From a checkpoint of a small masked image model.
Training: 12600 steps, batches of 128.
Rows from block 5 of a small masked image model, named by matrix and row number. Rows with one number within an expert belong to one neuron, the router's apart. Each number is 500 + 40 x the weight over its row's rms, rounded and kept within 0 to 999. All counts start at 0. Numbers have three digits each.
After each expert's rows are labels from the 100 images, of 14976, where the router gives the expert most weight on average: "top examples" is what is common among them. Only what is clearly more common there than usual is listed. The data: stained colorectal tissue patches (NCT-CRC-HE-100K).
# router: router (model.blocks.5.mlp.router.weight, 16x160, trained with AdamW), inputs 108-159
# gate: expert gate (model.blocks.5.mlp.gate, 16x160x160), inputs 108-159
# up: expert up (model.blocks.5.mlp.up, 16x160x160), inputs 108-159
# down: expert down (model.blocks.5.mlp.down, 16x160x160, transposed), outputs 108-159

# expert 7
router.7:457503487574440442521460526508484475539477534553513517431521540482470474519518492533447461532573529580545439491520463544531465445477551512457524488437473519
gate.0:458476536517479506497492506580604465548528443483498560513482485473441522485452500371544432473599506491505523573479472445464533524500501451464463466516513505
up.0:572521561525542467473516453432486543446521584530475530443546509499517535506476487603535481513437408557475473512441505491469422491560431528559624479502522482
down.0:502471501448502536540499532493441533610485543501478460517472468505457556534478454508445502467503482513503537572498549505577513513454479394535447452546581484
gate.1:536464451458481451517533454508530488440490555527568562498480437498486489463558478469539522497457485489528507402505504536490538536537472455482466524488522499
up.1:545469431422491425482487452513492472488465531573561510499542455576511477546520526543437513501496501519534512461529472517461516538525465509531484470470546482
down.1:510492501470518448526605480418481538553485454489569530428463481517518495542492557571496514498506558546518481534475548479471456558463469473459466490477494508
gate.2:542557499375479524503466509487513369445572493499505554495516475475530463507525498534520466475436432559471540532543532469524470520498438509515522531413538473
up.2:479482567448417517467480548511553511554443507489519416571463543464518487524502471464502489494545455475490542482499468469508548549462544481479458460496531531
down.2:469525532510484505470545522477577433469456489502554524526567459445577416580478451536522468521491445499455513479430559455528527499508471461437461506495479463
gate.3:514465510520447537524484563480522514515545506525498496599537553440444425510525506521536496549510504493581513514495401483545525554509463470499562523469606529
up.3:455511490446490505487500486500488552501484484463451485498494389535521473507523568473484553470469547481528479478451506510484508540421489496441468526516493543
down.3:482469546511549476543476501468508497477527514544503491553519572484493485463459571568503484494454401499503495439454471596510508464508530463546508512504550490
gate.4:477490494554478509466500507436501535484496522537545423500575505504482473486505499481537391497594493576469483554462486462413501526513456498540545496484480558
up.4:516483567483558448544522450471458572441481486442489502567458525482515479472480472510440492459451468483528524471529505495601428496536537441502498571577533443
down.4:549514521557486519550524461471488572575494499494522472501535504475527479488520471473488447532475456496472482580420532414551489579546482470481521479494533473
gate.5:541483467476468477493485542529502515501533520495558473529459510445602434547573529545494481492492566514495544564530541524483484544514480484533497470417404537
up.5:468546518503581476517508496412479469522551514523501522465464547515562493539507464504451526511509523514531568486523488520498467539407455541473469470546423488
down.5:531484437499520501500517600505501487489468541529446511528553496525515502537533481535536551461508534507483464493490561523507505534548527462542385542554500437
gate.6:477460523527490543407465456487524530426514478477463463535421490546512499483466492467523427442461475406504536528428515486522511471548458441545459570561487513
up.6:522445504528477505570520488479508526459497415459518504509503500476502564522504597481451543504528597528516492496507507485562515516470530562538434547501397456
down.6:478440560542499436539544511511520564601518576565474519536539525468511567461505600517460533561472479558500495471460494496411481415578499479528565564475502477
gate.7:510506454479449539437469524501491519504525516483490542518556576450504508460509541485495503519409469513523427547552478468522517462500472531494471454482400491
up.7:553431520473522487566573484494558493488497507476538507510461429548544481470441449474500410472522491478448525506523507547493483452487460493494568549531517533
down.7:466487510423514515411539475475499542491490527538438509601549443501531458553528539445467474535499487486512555535490484490491477497453510522559480493464493516
gate.8:517484438449461463422476540594472579579481504447600548551505522552481547521501510473496551470582453461487497450474510511557496564562452454463549473509552453
up.8:477519512574469588521524464455538498519516522475439441483448486513504437514472544504481493513514518527496490542475513462467475444460465464519476579519430521
down.8:512506450482495550472467436509506499488482516484475529523515517521513448494547495469463539581492469465509539535473561457479430503547441494545463584490542538
top examples: tissue: lymphocytes

# expert 5
router.5:580443555571457557461475536523485543573492458524521463525558451490486442443453463557450536486490442468475498477516460524583529487437467521466516527540543569
gate.8:454502559488441532515512472519389487477451548555509514535468397545564424565484499551524524588474490452505527495447508449472454508480509537481567463513586524
up.8:535484542484511523479468474509497444572556471531505535495461520433427703524434484527542552518414499489530472441506530473482522497531509488475519489499492502
down.8:441585492496508524559522539458529516507491530496482483489494476564502521489603407443544507511524457489521579479505467548507511506510515476521523552519399579
gate.9:466537536490456545481524536524466468477542563430452546502418496475546537417556521518524548492536476470463577478484478569556452553529506502477466484497552474
up.9:479493556526489530455536502536475479535540515448535464481501493496570544493488538512509499508484550428425467499504467505539437542495494530429565493435536582
down.9:492522518411439509466503534517510465518522460488488505450484580500452523509439499517574492486468462519514582449465510477510569636551451494561538570509528506
gate.10:526500424500463470505488569490525405553509490472477491525457434481555466477460521501493457526535517507545522541498508515532503489434537456630521481494518504
up.10:519471496455536463533471523463497518491484514515530534508572526471549472523532490447501534487507555566485489459482469511491547451524504583375532514564485501
down.10:533472453520585482531460587463511486486542497464515527556469517471462507526465501478493487511494504481499492523439591559467549537524467495461474507466552518
gate.11:543548477479549541509515538508511473537499514429512532519467478530466432470459546495544477444523531473584458473493579477547491491505478513463590455597457496
up.11:493513573508440472496478455493457466433521513528541508515540566535507580494517492490503560562460487496444515516563445509477553546510530452478450560412519499
down.11:507475471473507502498480509563465583522420566408540462463408494508571425478525479416496486470417477443470480455480500462470535521449455561557527463506469464
gate.12:496457464446568498538493514570439506538509494469517485534463483525497486470497529586565470561478542536521593475488487589492615505564548471551488546535454447
up.12:542510527495500486505546549476498481492419573553452522540500484443553489462546451508452466468505451441462420550531552411522440513452502496441572445472594487
down.12:515487398468477471520541502490553472503472521477548509482482512460559453536468495537488567455476552492544503496487435433514615482495546468439485533473485473
gate.13:504518526537456533467485526561525594421487567530563525541517496464515502456538513483517431485560530556470554445477524541599534453523507524435443509431524515
up.13:515467597594477500537413493384479452529481443461531507490546527509500458500514492523521447482542413521506502507452615488515492488479434559494490542587528516
down.13:520511522487498527473466493476497499540505547485500472438536470536531466452443519533459513506506577470518526462524476522452539450476475489518431508430509593
gate.14:517520559434571550453472564456490500425421455513481521467529433526525469544495433509483526526477527562474467479468446428516500509417435467467454524515523525
up.14:497501458491522521514450527556499492485431514532458592480492484522567542514463481455587507441495484589440487439511502474491471483487442492470464485535469528
down.14:545475454551505536507597539527479501566493476464512551457524533485547477533459544523531405443542482553557524555493547493402486583457500515447553523457504517
gate.15:487536570431561568544554489459515522512544488436469523496471493453483478416524482453448468544491544461495505533544486506518565489521420438385545449508521515
up.15:543460446558416532482468522504503506547434498486554527456455568491521570540568523491534550513490506459553529500458503460417486535541550503524537551560452442
down.15:462497463547511514460457484500547480501508526462528509483434480532463473508581526501528405503625508582502484507466514492575502474519448540447471426528530483
gate.16:434535537453522473510401507572493447482566483522535554478455585564490560489461500532582515535523492471488438509511490460540537496538455553516500478474520462
up.16:531512485490525534420471405543482542545436519495537449534541508513533519459496518487516503495502519543464455480478522445440418540479526437506488525466470509
down.16:468487509483506434545433459505584489522599466491521491441499491549461479522564474517526508527470451472580523526513517503489519575549497582589414513476487503
top examples: tissue: smooth muscle

# expert 14
router.14:516433531514465476518480550462452468489485476472492541586561508503579453456521490460509536528506495477483528505499531553521540459476500434447460545487535488
gate.0:498478417463455475441429536457495477476490506504568484571421480525544505491505467499544520463478501549472488514492518488557497460530453499501542529500454552
up.0:495455468486485511410468529512461437458443483521556492627400538488504510506526432471480470463456538476505422484536488479575484451471493537629578512502484499
down.0:478496490554516421491477452454491474501495505510495536528516428450486515547555558440500508479505476474467465450520481466471421440485437505474498522517513522
gate.1:503512511468489471424476493558468544520442465516458554532538455407540523492499515438520544444537484475471549487531493522460513432442490493475535480480554508
up.1:491490508506486494545545475441520524514518517421523488468446562527426452464504474486463440530509512496548490509503541499579476528558534456510508476499483473
down.1:476519524567561496533576491417504540515471527465536468621549480466531506545495547604502534507482541475470483519395547500538579514579463513567494490497518470
gate.2:482421463559527463540518481443476510515481552423549514487529487526486492505500487539504440490532474477469456497575456546615476456527564411448438549479515507
up.2:492423562588490475488566463493501504516535498500569539475473490489539517448416546515485461445509487457460558507576498485502419448526539397463509551500489526
down.2:479532553368507539464467541464501509462516520472478544459408474446436495444529509406491472463536563473491517459544466521445505512504496488474498545513451523
gate.3:536504493420489513476490502550486409505441436488526563489528464513486453536502505540519506540407494425440591526449452473554484567467486464547515516533505473
up.3:558453470470467520486477479420525477540508523504468519477543514471515515530449497423526560517421554531470550551500503492471505550489451523516534545520524485
down.3:555472420441456483519538444530549540552512411475472480516539481500534474515554437541481500509552546527498468547513489541541479454596480531501492533484493438
gate.4:518513497517527492438563561439505533516504372540479521503478587461526495526490500512484499559504490534395490472526517509526440477462506488431544505453530463
up.4:502462521530494519523486507603504502480572553476495547518480397457534553447488523509534489467537473516410532535527426487518471391470377528535442489494558586
down.4:486470511488536529533493460459466568436524526525529558493520510479490521524465490509542467509556453480521478484517530532497502372450432503515464488507500500
gate.5:485493510505509486471487481519470607562517499511550568492465529507515477515468482435449555494510563474489530580502510523489509486493531510505515521492510569
up.5:508494490609525489469478439479515476497465459550529511464492425568498515507455480553501555490589464419461527442478429505556531565500511481507469491505475534
down.5:526515477518514513473515503544527455472451504532554489489507434492530488473439456545520502479566500530454524477473524494446583517563493439557455517429450505
gate.6:480523503490459465564549490531441480476511565483485466499596517511524538522523500413503473484456529468460549466488577508535401481431504454521566528436438488
up.6:513484495582500474376479554528525498490525456476540510509514478499487497485520492521518503474584515547537412543524429507461596468530547522464453484469551541
down.6:455453422471481505474532489399522454541505504517481514523484516484490474507474494527441496479523493522536443487512535477560532571520439562518505485476511519
gate.7:515448490408504427450527486509456508483553453491567493495509501493502493520496520425512465479536558531472545502511492430477418542443486544476550492498482476
up.7:385506464555484468487574504501486439485527465542545517451490511472520494511437535527462530491602553470477487508462465439501539501469497512505495472583473482
down.7:514513492564528473455495545510484540519508475486493480415472535491454499509510511509507512527460547570399479432495431459426462512480503520487511466567511512
gate.8:507508565477461480601536513486524501488467512466491537534475485482470545458567548406505489465532527547522529435477523437490499507474500523386530477509367536
up.8:488487455503509553490512537453543462513470489554541520530518439552529400545510490535509580535483480546497464551499458501478529499484490454529467470483583457
down.8:497524461440503526501478550466445462457489536532570525573488489525461546488555424481470593545473533485508545494549454502548562510493470488532495530490485532
top examples: tissue: smooth muscle

# expert 4
router.4:494411556547506503473479473549584564525495435484480476565534488554533450443462497524533492436497480447490430478517491490561527542449504491492495509555469523
gate.0:457518523488607493535421495501480477437437470470560493558393509536479573487465518459463507572510435510559485548498512474416473534574463539491448446572510531
up.0:493460524475528485497420518541522467528418475438559489591509521437530519570483486564516448546501516515513484501559466452360488516481528520460540474494517492
down.0:473448472489518417448539496511494450502555572540513526479516606447497460502501560493440500477491523475514514552462416550543492449547531424485434498528476509
gate.1:451481540552544468439499478504449528488522546543485523483501521446514466476442501487504515528507523496408465494500473497508535505435418480463439470509500507
up.1:454487542478492500568600503443460421458555551401488499530382533482499506501497467494494489516458461516573451515499550431581505481449515549557547481471431502
down.1:512526559483564527513591513530499502540476500502484439457489452480531558510458498497536428447471539526514432548450469504486540582529516485546524519482526444
gate.2:531535515538513383503510467426533466476497475553560448526462461522494572541463560514545463486473402504476508522505467518477499538443512548504575532512453475
up.2:523468504515521494524535540548450425571539516533475524525520544552560482560504468530495580443492505588487505485527541496512504405466497490476495451522518393
down.2:533530505593479514580487521600533550554439458501435443520479577591526529484478477524467557460476538453531508463587527470501447475508476461462473468562537538
gate.3:495483421565451505558481500483487472466476514510441515554550520482491525437503549497449479532585459502445561566509464449500521559491542523520511504528469486
up.3:532471455510416516565521511527435541523484520544477516466508504480488462490510534456491498441577484471516510453482464490469502534443515514498459401526503524
down.3:484465458499502480533426491562399454486447492473422439483518500592525509409515515583537501559461473478509526454520477551490519496539504572605516457492470523
gate.4:474538438476483464422488461486472525538520506495465538518496519518442531474461524454508524472495522381573490513492469452585441484518489513483510519496445547
up.4:490510436482525548442531515468436474541559485471471483523513539453512464486509553492484465483449537511528473499494443473510551520488492558469488515571556537
down.4:562538547439500475534482497504471472475563496496484508484474525437420445488461537472610480467444532427482502494417542462553566548464535522492482528506456503
gate.5:461421523455526445530476547523472465594492427512500422594520444517509525500444476514512455538537509491514511505468490580531472496449461581453543516529556474
up.5:461477538457492415485472512498477428531522469461533427564538491488481535513477484418548451530557552467479488546505563504543446496504478534469521527513512494
down.5:533465550493530473477467464479495510497590392517529516524516488524439527459453404511533453569509553469466512467508518576487536513412460528468501513508522516
gate.6:496545496524450460559559497535470485469490502456458470454483540564585479472486512410514522481416561500512592459425516538444480434482483489501481480478582514
up.6:512467461565500501411515477469494509574528488558503535437563496502566543454495504529526422491557537477576537533400492548495402567457479411485508503525496532
down.6:491493469449454478512443483534445451479612534507497456465606472497451543596569484526504479511513460541544502453458554525551509476473562450492477488529516501
gate.7:517528541512534480405563531459543509444531468476474508515457413437522455607528452533430429474491456467498513504453468492547494481521490519428521473513471523
up.7:449494528487518464550460524469445486468499467488486530486489531516496495520512520525493503524471543437456556466520452515459531526457513560531532429483524474
down.7:496518511496526456531470515434509457504442454565441493555480505546551531512483507531461523507445496496509534477481474522423508540505497490482498480542513481
gate.8:419501444494533440559531509516484520455490503497517493482454525586511466495472563501573453461575538432475486485518499508478574498426480552456508497564503469
up.8:429504457495542427540535515505486515487462459515525459504483518594497459508500567507564429431534547444485460460533492498450550463429463556486513528522512509
down.8:493464518484471472492555485459525458559484554506459478422463550515474475538476527589524498516537474563502479522511516486448482517530455481542524481392449511
top examples: tissue: lymphocytes

# expert 3
router.3:497446528531483537489486538516491492584529456551538471515556496529497423533529470531514571511525467444468442499527552537551491484439492473439501554557502552
gate.0:467443458479496479544467499507542536577489489565540514469493461463508506465553488598551474493433526577444518509471437388570560549447530562503490522463485509
up.0:519514475596593501498535497465447493477503517533482517546494501481593496494513511443524529478521523510595451555499450480454448465497481501495432482478488537
down.0:493440523530574486469445549532458465495520528503412511528507509513500542569443572463477484431553522586520487495472443491465491506555464528450492494512538537
gate.1:486509519448563463501552544480528462429504484469464536552530459522486543479521520524485458512451469476528494502483519577504583454539497545563534537508498556
up.1:526471545548442492519486545536441534578475467521452457600488522478500534498467536504469507479511508413501510456471475475585481439532449528493579438497513525
down.1:494541493562494471500483556455486567505512467505501401570494539518419518531438456495457446401421487510469510493540519508457508433514484523463487488478494523
gate.2:478504499588490482446487505480515569501486509484489535449565536521465515458600493532491457514576447521495507552473498450523551496445562486477499508469420490
up.2:492596473469503487511520459531512544522532514474506521499524485527505477429522458497517485571523502486480476476541492503557508543537490516523480512501541493
down.2:471529534467555494439477453524530526527470522512519477438525525510496454457448508494512562497460521487486542547449479489472595492494511482511475470536500481
gate.4:485490551481498528530503454478521539486440522482490616496555522531528496485463498559511472506561466478517485523450444469487506528455554499468481380450469478
up.4:497501461462444452523511526469495495518519457424553548494487499465441570509497514491506579483490592541503470560491494438527506481511476530490502514484508558
down.4:497527529453492507466503435532497518495490476422526570554548607479514476605477504526458511528508593471532511539443479470507470544533571444523584471528556499
gate.5:510495500424522448518552471462497548499468606489511533498487471457478584467449478559559536508445513445494519454557463527451467497436454469528538518483493532
up.5:448525515454437510548421462463515506517521510532542457482488480464439576460522503464479476471510461510518411499564470569422519452530518493563598513442518461
down.5:442509491485485483470517486538506514520465480475573513542531498493473504447446541498481476481521455478501453481509481524486520446561385523517500560496518509
gate.6:494504504457513556496493463514490462461502499513523480478458482448488574524517453514514501487599551439479496530415447455526482497499453466548545484476518525
up.6:525506431392464423537468521449491553511460542476576497464450523470455538493481552511528493489433452520456514494530463511430587498556459508485455489546552557
down.6:552533451467523464499411512434534520487448611480494453470549504454516517492480479461485407452471529529478445499503480485561466516536489521498490455508469524
gate.7:504530462478482523549472459457508466526481464530507525504441507471469501446491506512526486531493438440511558562454447510507407492532457458541588474446542581
up.7:511488522482530526542494511492478526395459521417507499538522459597488487522474491407432467493463511522517504473563499482465583555452508480472441482488518493
down.7:504513557445461497468394507554502537518495425468557460451486531546587530517484483572420501536565450475507456575512445459519484450519473527530478481489504520
gate.8:529501486447449439521492549406503450438446515571514507549484458563471533473525515448504510536579496451532495467476489496496573492516504460576506503548494491
up.8:560484487443445487511486488438481438429441481573515531551459458507484520437500482469529498569548512502511542497499467501481537582510505430530545517593433471
down.8:398506474486507497571494520495477475533603471423530430433490489529510539508508502550533548495535436494550481505520431501526483505494514525503492496553457489
gate.9:462542480477554409548459567510523497439566522421456540470521517428397503497556519466552483554543456488521532507430456523545500494539454484508466555467476564
up.9:488467502532489448496522541505503501429433451503483438448520495571536444485496506521438542496522538448493471515548506478449478432410540464467532528543603534
down.9:528474499440472453522438478481555494446510532504465498540518463486522426503508516547489526555456491511558453496593476499434523483450502517584475574491488528
top examples: tissue: smooth muscle

# expert 6
router.6:478496524504470509499524486443470535460467504488539535522469592445555458499484466546538456542482552498471512509497564507558538520513532481536504554479498484
gate.0:533480592518512526532440519399481459530524431430533507460503549452463529482527520479494485505428500538486534519416462456525571485497532542475467476511528535
up.0:530475607490466491546456519453512500568519438434555501441522522453497481529508491488500480529488543565533510502457506502459575481531503562493498448505457472
down.0:467466566475401492495441496514523485521507474483457535459456557483578518463531522472522531579521468475532524497526507542532474468536507496482555521441393427
gate.1:448479492650497521465533561479446445507474490541461497577482480510534493506528573516507483481536485477449507487476610560463439447524488458516490533454472478
up.1:555533468465474528506468465536506569550467566523505439511523448486556469553491495473513601526461604429539510516534447473510513539454450520402474494495511493
down.1:474462493543474609570468516451500517549532540533546517551517467483497480485501500498497519445416488478531503439489480458588494495487505514457450544538441450
gate.2:535508594486517538475458518515515475549497576464440560392488505542517498556492502475558404476496515574473475524504493476497555575519484477495451510470510579
up.2:503527481491550476562452529494456537508520527473485474394503454550507520511511457447575447501467490593493502572467534513503497611545507461481438450479425480
down.2:514493559526518461505488496508543526472458478515585506388512504540543569447446469501534481512464541483453417459514528545547463482527486476436530498470499511
gate.3:509470474493493514479523523503487505441506488465449472501497505498555458482477528483513426381465547466528481427542565479431608483507547451571523584547546543
up.3:463530480568505508488433452488447510499453530558472502533456473568479525493471524493481504517567573429461425484531446549552500452471387537470494500459522487
down.3:500500528564439548546557474447513465569484463483534514510496463489504513521536511560511445441547468433466500482453471517510493473430434541498525542493498551
gate.4:463496549498534541471446541471432556463529513514490524559522497536493518525511420509468467534522456466537546546420481490509497482531449503507579436479476436
up.4:477477493528522498501423421546488566511454447544510469516549438566586527516458507507512499465541530492525486558449488452464559513459425480541487494617424491
down.4:501473471490517519524451520480497529516498568578572465487476470449517449533434449565583468432465435530518548461506478519459512491450463572510569486485519472
gate.5:558506579473485490499488511555523585508504493504530482541549460417515471485502478528467444445422537499543437431467528566450475431553489567460445464501472549
up.5:496464448547502506518520518504514563459461527466567487453467506575487444487490545505503576514548519431470554493543577490479472425554470492510514579528446531
down.5:506464541480466527501542524507484525424501483486547531552536496445568480504576587491421438525525453487512553531476564497480546475468496505551534461540455512
gate.6:508472373529501508482542451456459510470519501502542524525514484504507529523524491528466491470554492588541573483465560506503548529524415471571555529472457466
up.6:460507499426551476530502432562477581487531404526499544507498443600533496508504476462494461547477507469472472537448486427475452492501506549403530605457513503
down.6:480459472480529527568556531517605489547570493576531498504469585523515489426475496499517451504512547459538547487548442494452521500484520536528544477450579516
gate.7:467547423506550434476487495499450469465568493550549534501486458483439497533488593519492519507511514512462513490489564495496486488477509464533485477483504497
up.7:504535396507486479512480519472476454500465483502623514494470479530463486572490519536524568482449532615533484512523521526470447533475516492532479559530501471
down.7:490508405498456514557529521453499496452454558491431492549470574484495516481502502516505556520477469390488447571563498523544513499536484469467468521485444516
gate.8:536550455520487525540533518456464445490511481529451491498551501544484606474531520461464484475531457469497526624500465497466578511453435459550514545510486460
up.8:474495470517401496504527529551525538487542440518553440443616461551568486480461448499482556497465517490486437491548462559521462512501506486489475541550495479
down.8:416485519532441496447511547564616511467472466474519492479529511508532463493562470543381520544531494465519404525476473539467432457530548555482527530474499466
top examples: tissue: lymphocytes

# expert 8
router.8:547545513516465507488511462465489520581521472538456484525541559533529497541412444483461581459526495408468497456476498529588496548461508489472439466551518599
gate.8:511522486516585463494497485501485499502439468517464528511503552523470505461486569470512511498618447476483399446505546522487469497513593567462545479494483493
up.8:479477501481545475469541486441481466470482461480468511417501497504464500541498462517492537522480466572459544554482526465495522541466549442495545531489492476
down.8:481555504522532504430469503517469488481448502490506443469497491497458510524495479509485506452523545504437456575432587561474498525527465438506465518463458444
gate.9:490493538524543487470436509540508501416539518488527493548492493534516549526490492434459438536510495423481488464476421453544456476513498453468418539559538541
up.9:552562487464517527545479457492520457444501491429547515475463554496483614513447550443496448527473520434461485446508483480527504468500472416496495477523606508
down.9:476528466417473474508531431466493502494530520430526533545508506451494537531472476502497499477414507473505449521430530563500553464495562438519532569492464418
gate.10:490504542482497503479483547534489550451510417473541498433489531500541554530511458491564444494532493570531498473436526498518463507555472535474503526477482480
up.10:454515430448472516479509442475471490516457554520498480487587433447452522474569525514505444553488485476497523484552445435491523506461430504512427552472519484
down.10:439456485556491534473504527471514498510585542462510533506494533471483489530533467519502485528487536459496557456468481555428459512424475483492514493505493505
gate.11:465499422515545507572476490458481549497446452515435529498433425531528524570538472518518417523533477470554479484495580539498534368505503486554477530482545539
up.11:457517506495492477457460537470500467494555487553539481510561532478594516486529503556474517509520615423502472441556450543545498446472524540543524452505434472
down.11:474484508473448519444548538443516490514537458451540440444475558472615525476419540478459517477495483470496528471524547492469548416484456470419526460505463472
gate.12:459563457465497501441504484447440561502549523455566477507491500574550444401533487479494516554481489462572533538448434451537585526565563476528472457457529531
up.12:462503529529560469447479433443528486542544487510501535464517436468422465468569464473486509463462555500457543523491491485492595484487527459538535563584554574
down.12:498551470529536461483509504529549486545547441547498558456469530488517438497548543495509471493495420446461466575532523527491572527405525492492572589477519572
gate.13:502548532486525516517530525537435417501506515562572516503438431517533458529536484474506479443440445511508510478504400567454495476444520530399498513426547494
up.13:511496440438453491488419565518519472500527470535517514562511506443539497506429472537540523567499556514536441502515496402494496546558537497561480465553460525
down.13:480494464576468481487472579524508540483510405490450456525504446481539538493449523505527509448454490558543549474548548389492480483559470498436456428522458512
gate.14:473481491502490539466469563472503476522498550514528473583420499576564514528475524460440421421477466499558540496551459535431494510534558500522485486491544495
up.14:516486445492491479500594471540491452567498483529520541484560470452513439487520544480554511464499544573492567521533516464456459463470392551460572518511460508
down.14:514501437528512449461540474497535477477465477518464509530495485543505533468525535527488516607464510522541570485535494432491480546521463545510557554401534475
gate.15:501502586453458483468532583466505536489527420481481466435554495508504508496469547492507508548538484503456501520496444489436470543390460475563529488502484484
up.15:516414539468503538569489535547488526611473473505493554485472544489441461532496510459456532454440551466489508444556549491467537555566473509538463482490464484
down.15:516468471495490430501483546436550492492508477559474567501500491475570467497478506480489525442450543441493510504493545487426513469468477550492553468497486488
gate.16:466469550532429582530457543518559476465408479506489551489475538437432450527483513519452495554474533490470572479494502499518469437453483512455603556515516538
up.16:534460524509503537493493517450489501458458557486416478520507499474427484494490497464536486481543432504476496473549497470512487467502549535507508486458512539
down.16:503489456523459473525535470474444439488599568487480514527421450469482423508495496443521588495592472485565480470547498537414461514552575491510543500472496565
top examples: tissue: adipose tissue; tissue: smooth muscle

# expert 9
router.9:540485528516586478496526450501558539551488432439427528533545445504495431457551543563512574422542461467482436534493482513538507477453461504470432473519546594
gate.0:510453476542486491575469558481478513506530495504528507569422536485442548456479444520475465448470467519496474501445459560538529596470563516487502493497480480
up.0:478495467500510509433483493534476515448510447481458483420551477486488574537439558462537497522587505388607493522477539475528457480609529505487528511513507445
down.0:458467454466506560527466470499525487442549503478582506492502476484429520534535563556498409552492512528528452505509518523517424552572542501532427524529523531
gate.1:507520433519477492455390547550525476450415451450541522531537515527449515498532516583505480496495533456552425530476481459451507510577495475531434498523487494
up.1:416483468510528503541532507453480599509463505444467456447445554523511508473496477502468537478545515517450584536549514575526541426386514542498469508524543548
down.1:462427438473499491516489490465487518458528520492491505463545453512535525476430470470463486590462557534542492517461528553487472532438552471505558549545486524
gate.2:544443489485536498478488500497486515486525572421470510479468484531477506533544495517534529457505545535576548522524533405510552455451553429442540412545497444
up.2:511480532526515484518499505486476518469468423533419460422498543450517544439477464497441466526549508411475455551493527499522441542528453505553515489478498494
down.2:503491458456524479535474493529518498514515509513555476493503529539457564497467491504494424558495495514522553529436450512438486555541465559548500450436502455
gate.3:456515503454525543493530532502454492458482485520483495531533511508472588530520457477449476472542519534479507520498528506543533465444452539559525561468447507
up.3:502483469541458417475479476476522460508477506522527472465533476511498483506523511434461529566473471530429507498509563508470495530468483485449510533435495518
down.3:471501537468524557531492446541495530503478559452469432532493473559498494515501455376522574499559524457472516496555505471530485540510465387525586510541542512
gate.4:482488528495490502526528507539508538407442498457453548465487499486511501548518514482516475516545562435494434478531488494544461562459488509537538524535614526
up.4:508554517544541557473464462429478532451531468468413441451481568487450516486489442493489495530540480498486491517565512509538485515507466467478458487552516537
down.4:501476464524577542510483478475467505429541466538485511451517546532513531494520531433437547525441490579634407435512444480464561480506522516484507543520477529
gate.5:492451433531535488607547575419501537517449475518484428519496434480445542525486549530530491428532512517421570495439494513478567513543446498510475544565414496
up.5:551483500555468487445566496501569488465540609482430548472525575454552429482578495526466525494488453514475554541519464484513484471515478460528474446610558507
down.5:515513466483527494508534451450525524435449541530472555571506493506586463434492484481494564488525504379449426526472499559550447439539502541467511537473458526
gate.6:450480521546533509437593469573468553468465540473526432513500487566584521522578553492455472540489518542497509464507424486438466526459452502535543463507471511
up.6:464496491559438425527481494546525451466503500439440524460484470464435486547490487455568524443466482501459532540498472513495488553550481498521469519500544562
down.6:556523465472402455471474439482540480507509484501559521489485532434495470479503478479441553536491452469512495459443522515502510521513526430457532522436537436
gate.7:523499503518544466521532482530527456566521540441561572531421500473484535455512495483490449460556586383503554503535533437494519483498426515483461519533502485
up.7:435534564480501556544468466528546496495532526502473506476520481450432572524499490494512541578501489499424481446521516496548421514572516443482423525472497482
down.7:488510431535483500452506549438495505490510432520488495484536426540504504483456473471472490530487492543531440455589528549525490491454485463541466498491479545
gate.8:514477534516519478517484489432515532455509582476509525564436453439577501548477511519583438478501483496491516549552554519425546569520492495441501549482508472
up.8:510527526473500443533529491486462515486536469526575538517480520444500515515441492435491505468559508516489447517510522529480526491533484524486479509465440526
down.8:460497536523537451482501452515528442488534453517509480519500501495470489448526506540492500489579505384510507505492476518486575519483506490451570533443559498
top examples: tissue: smooth muscle; tissue: debris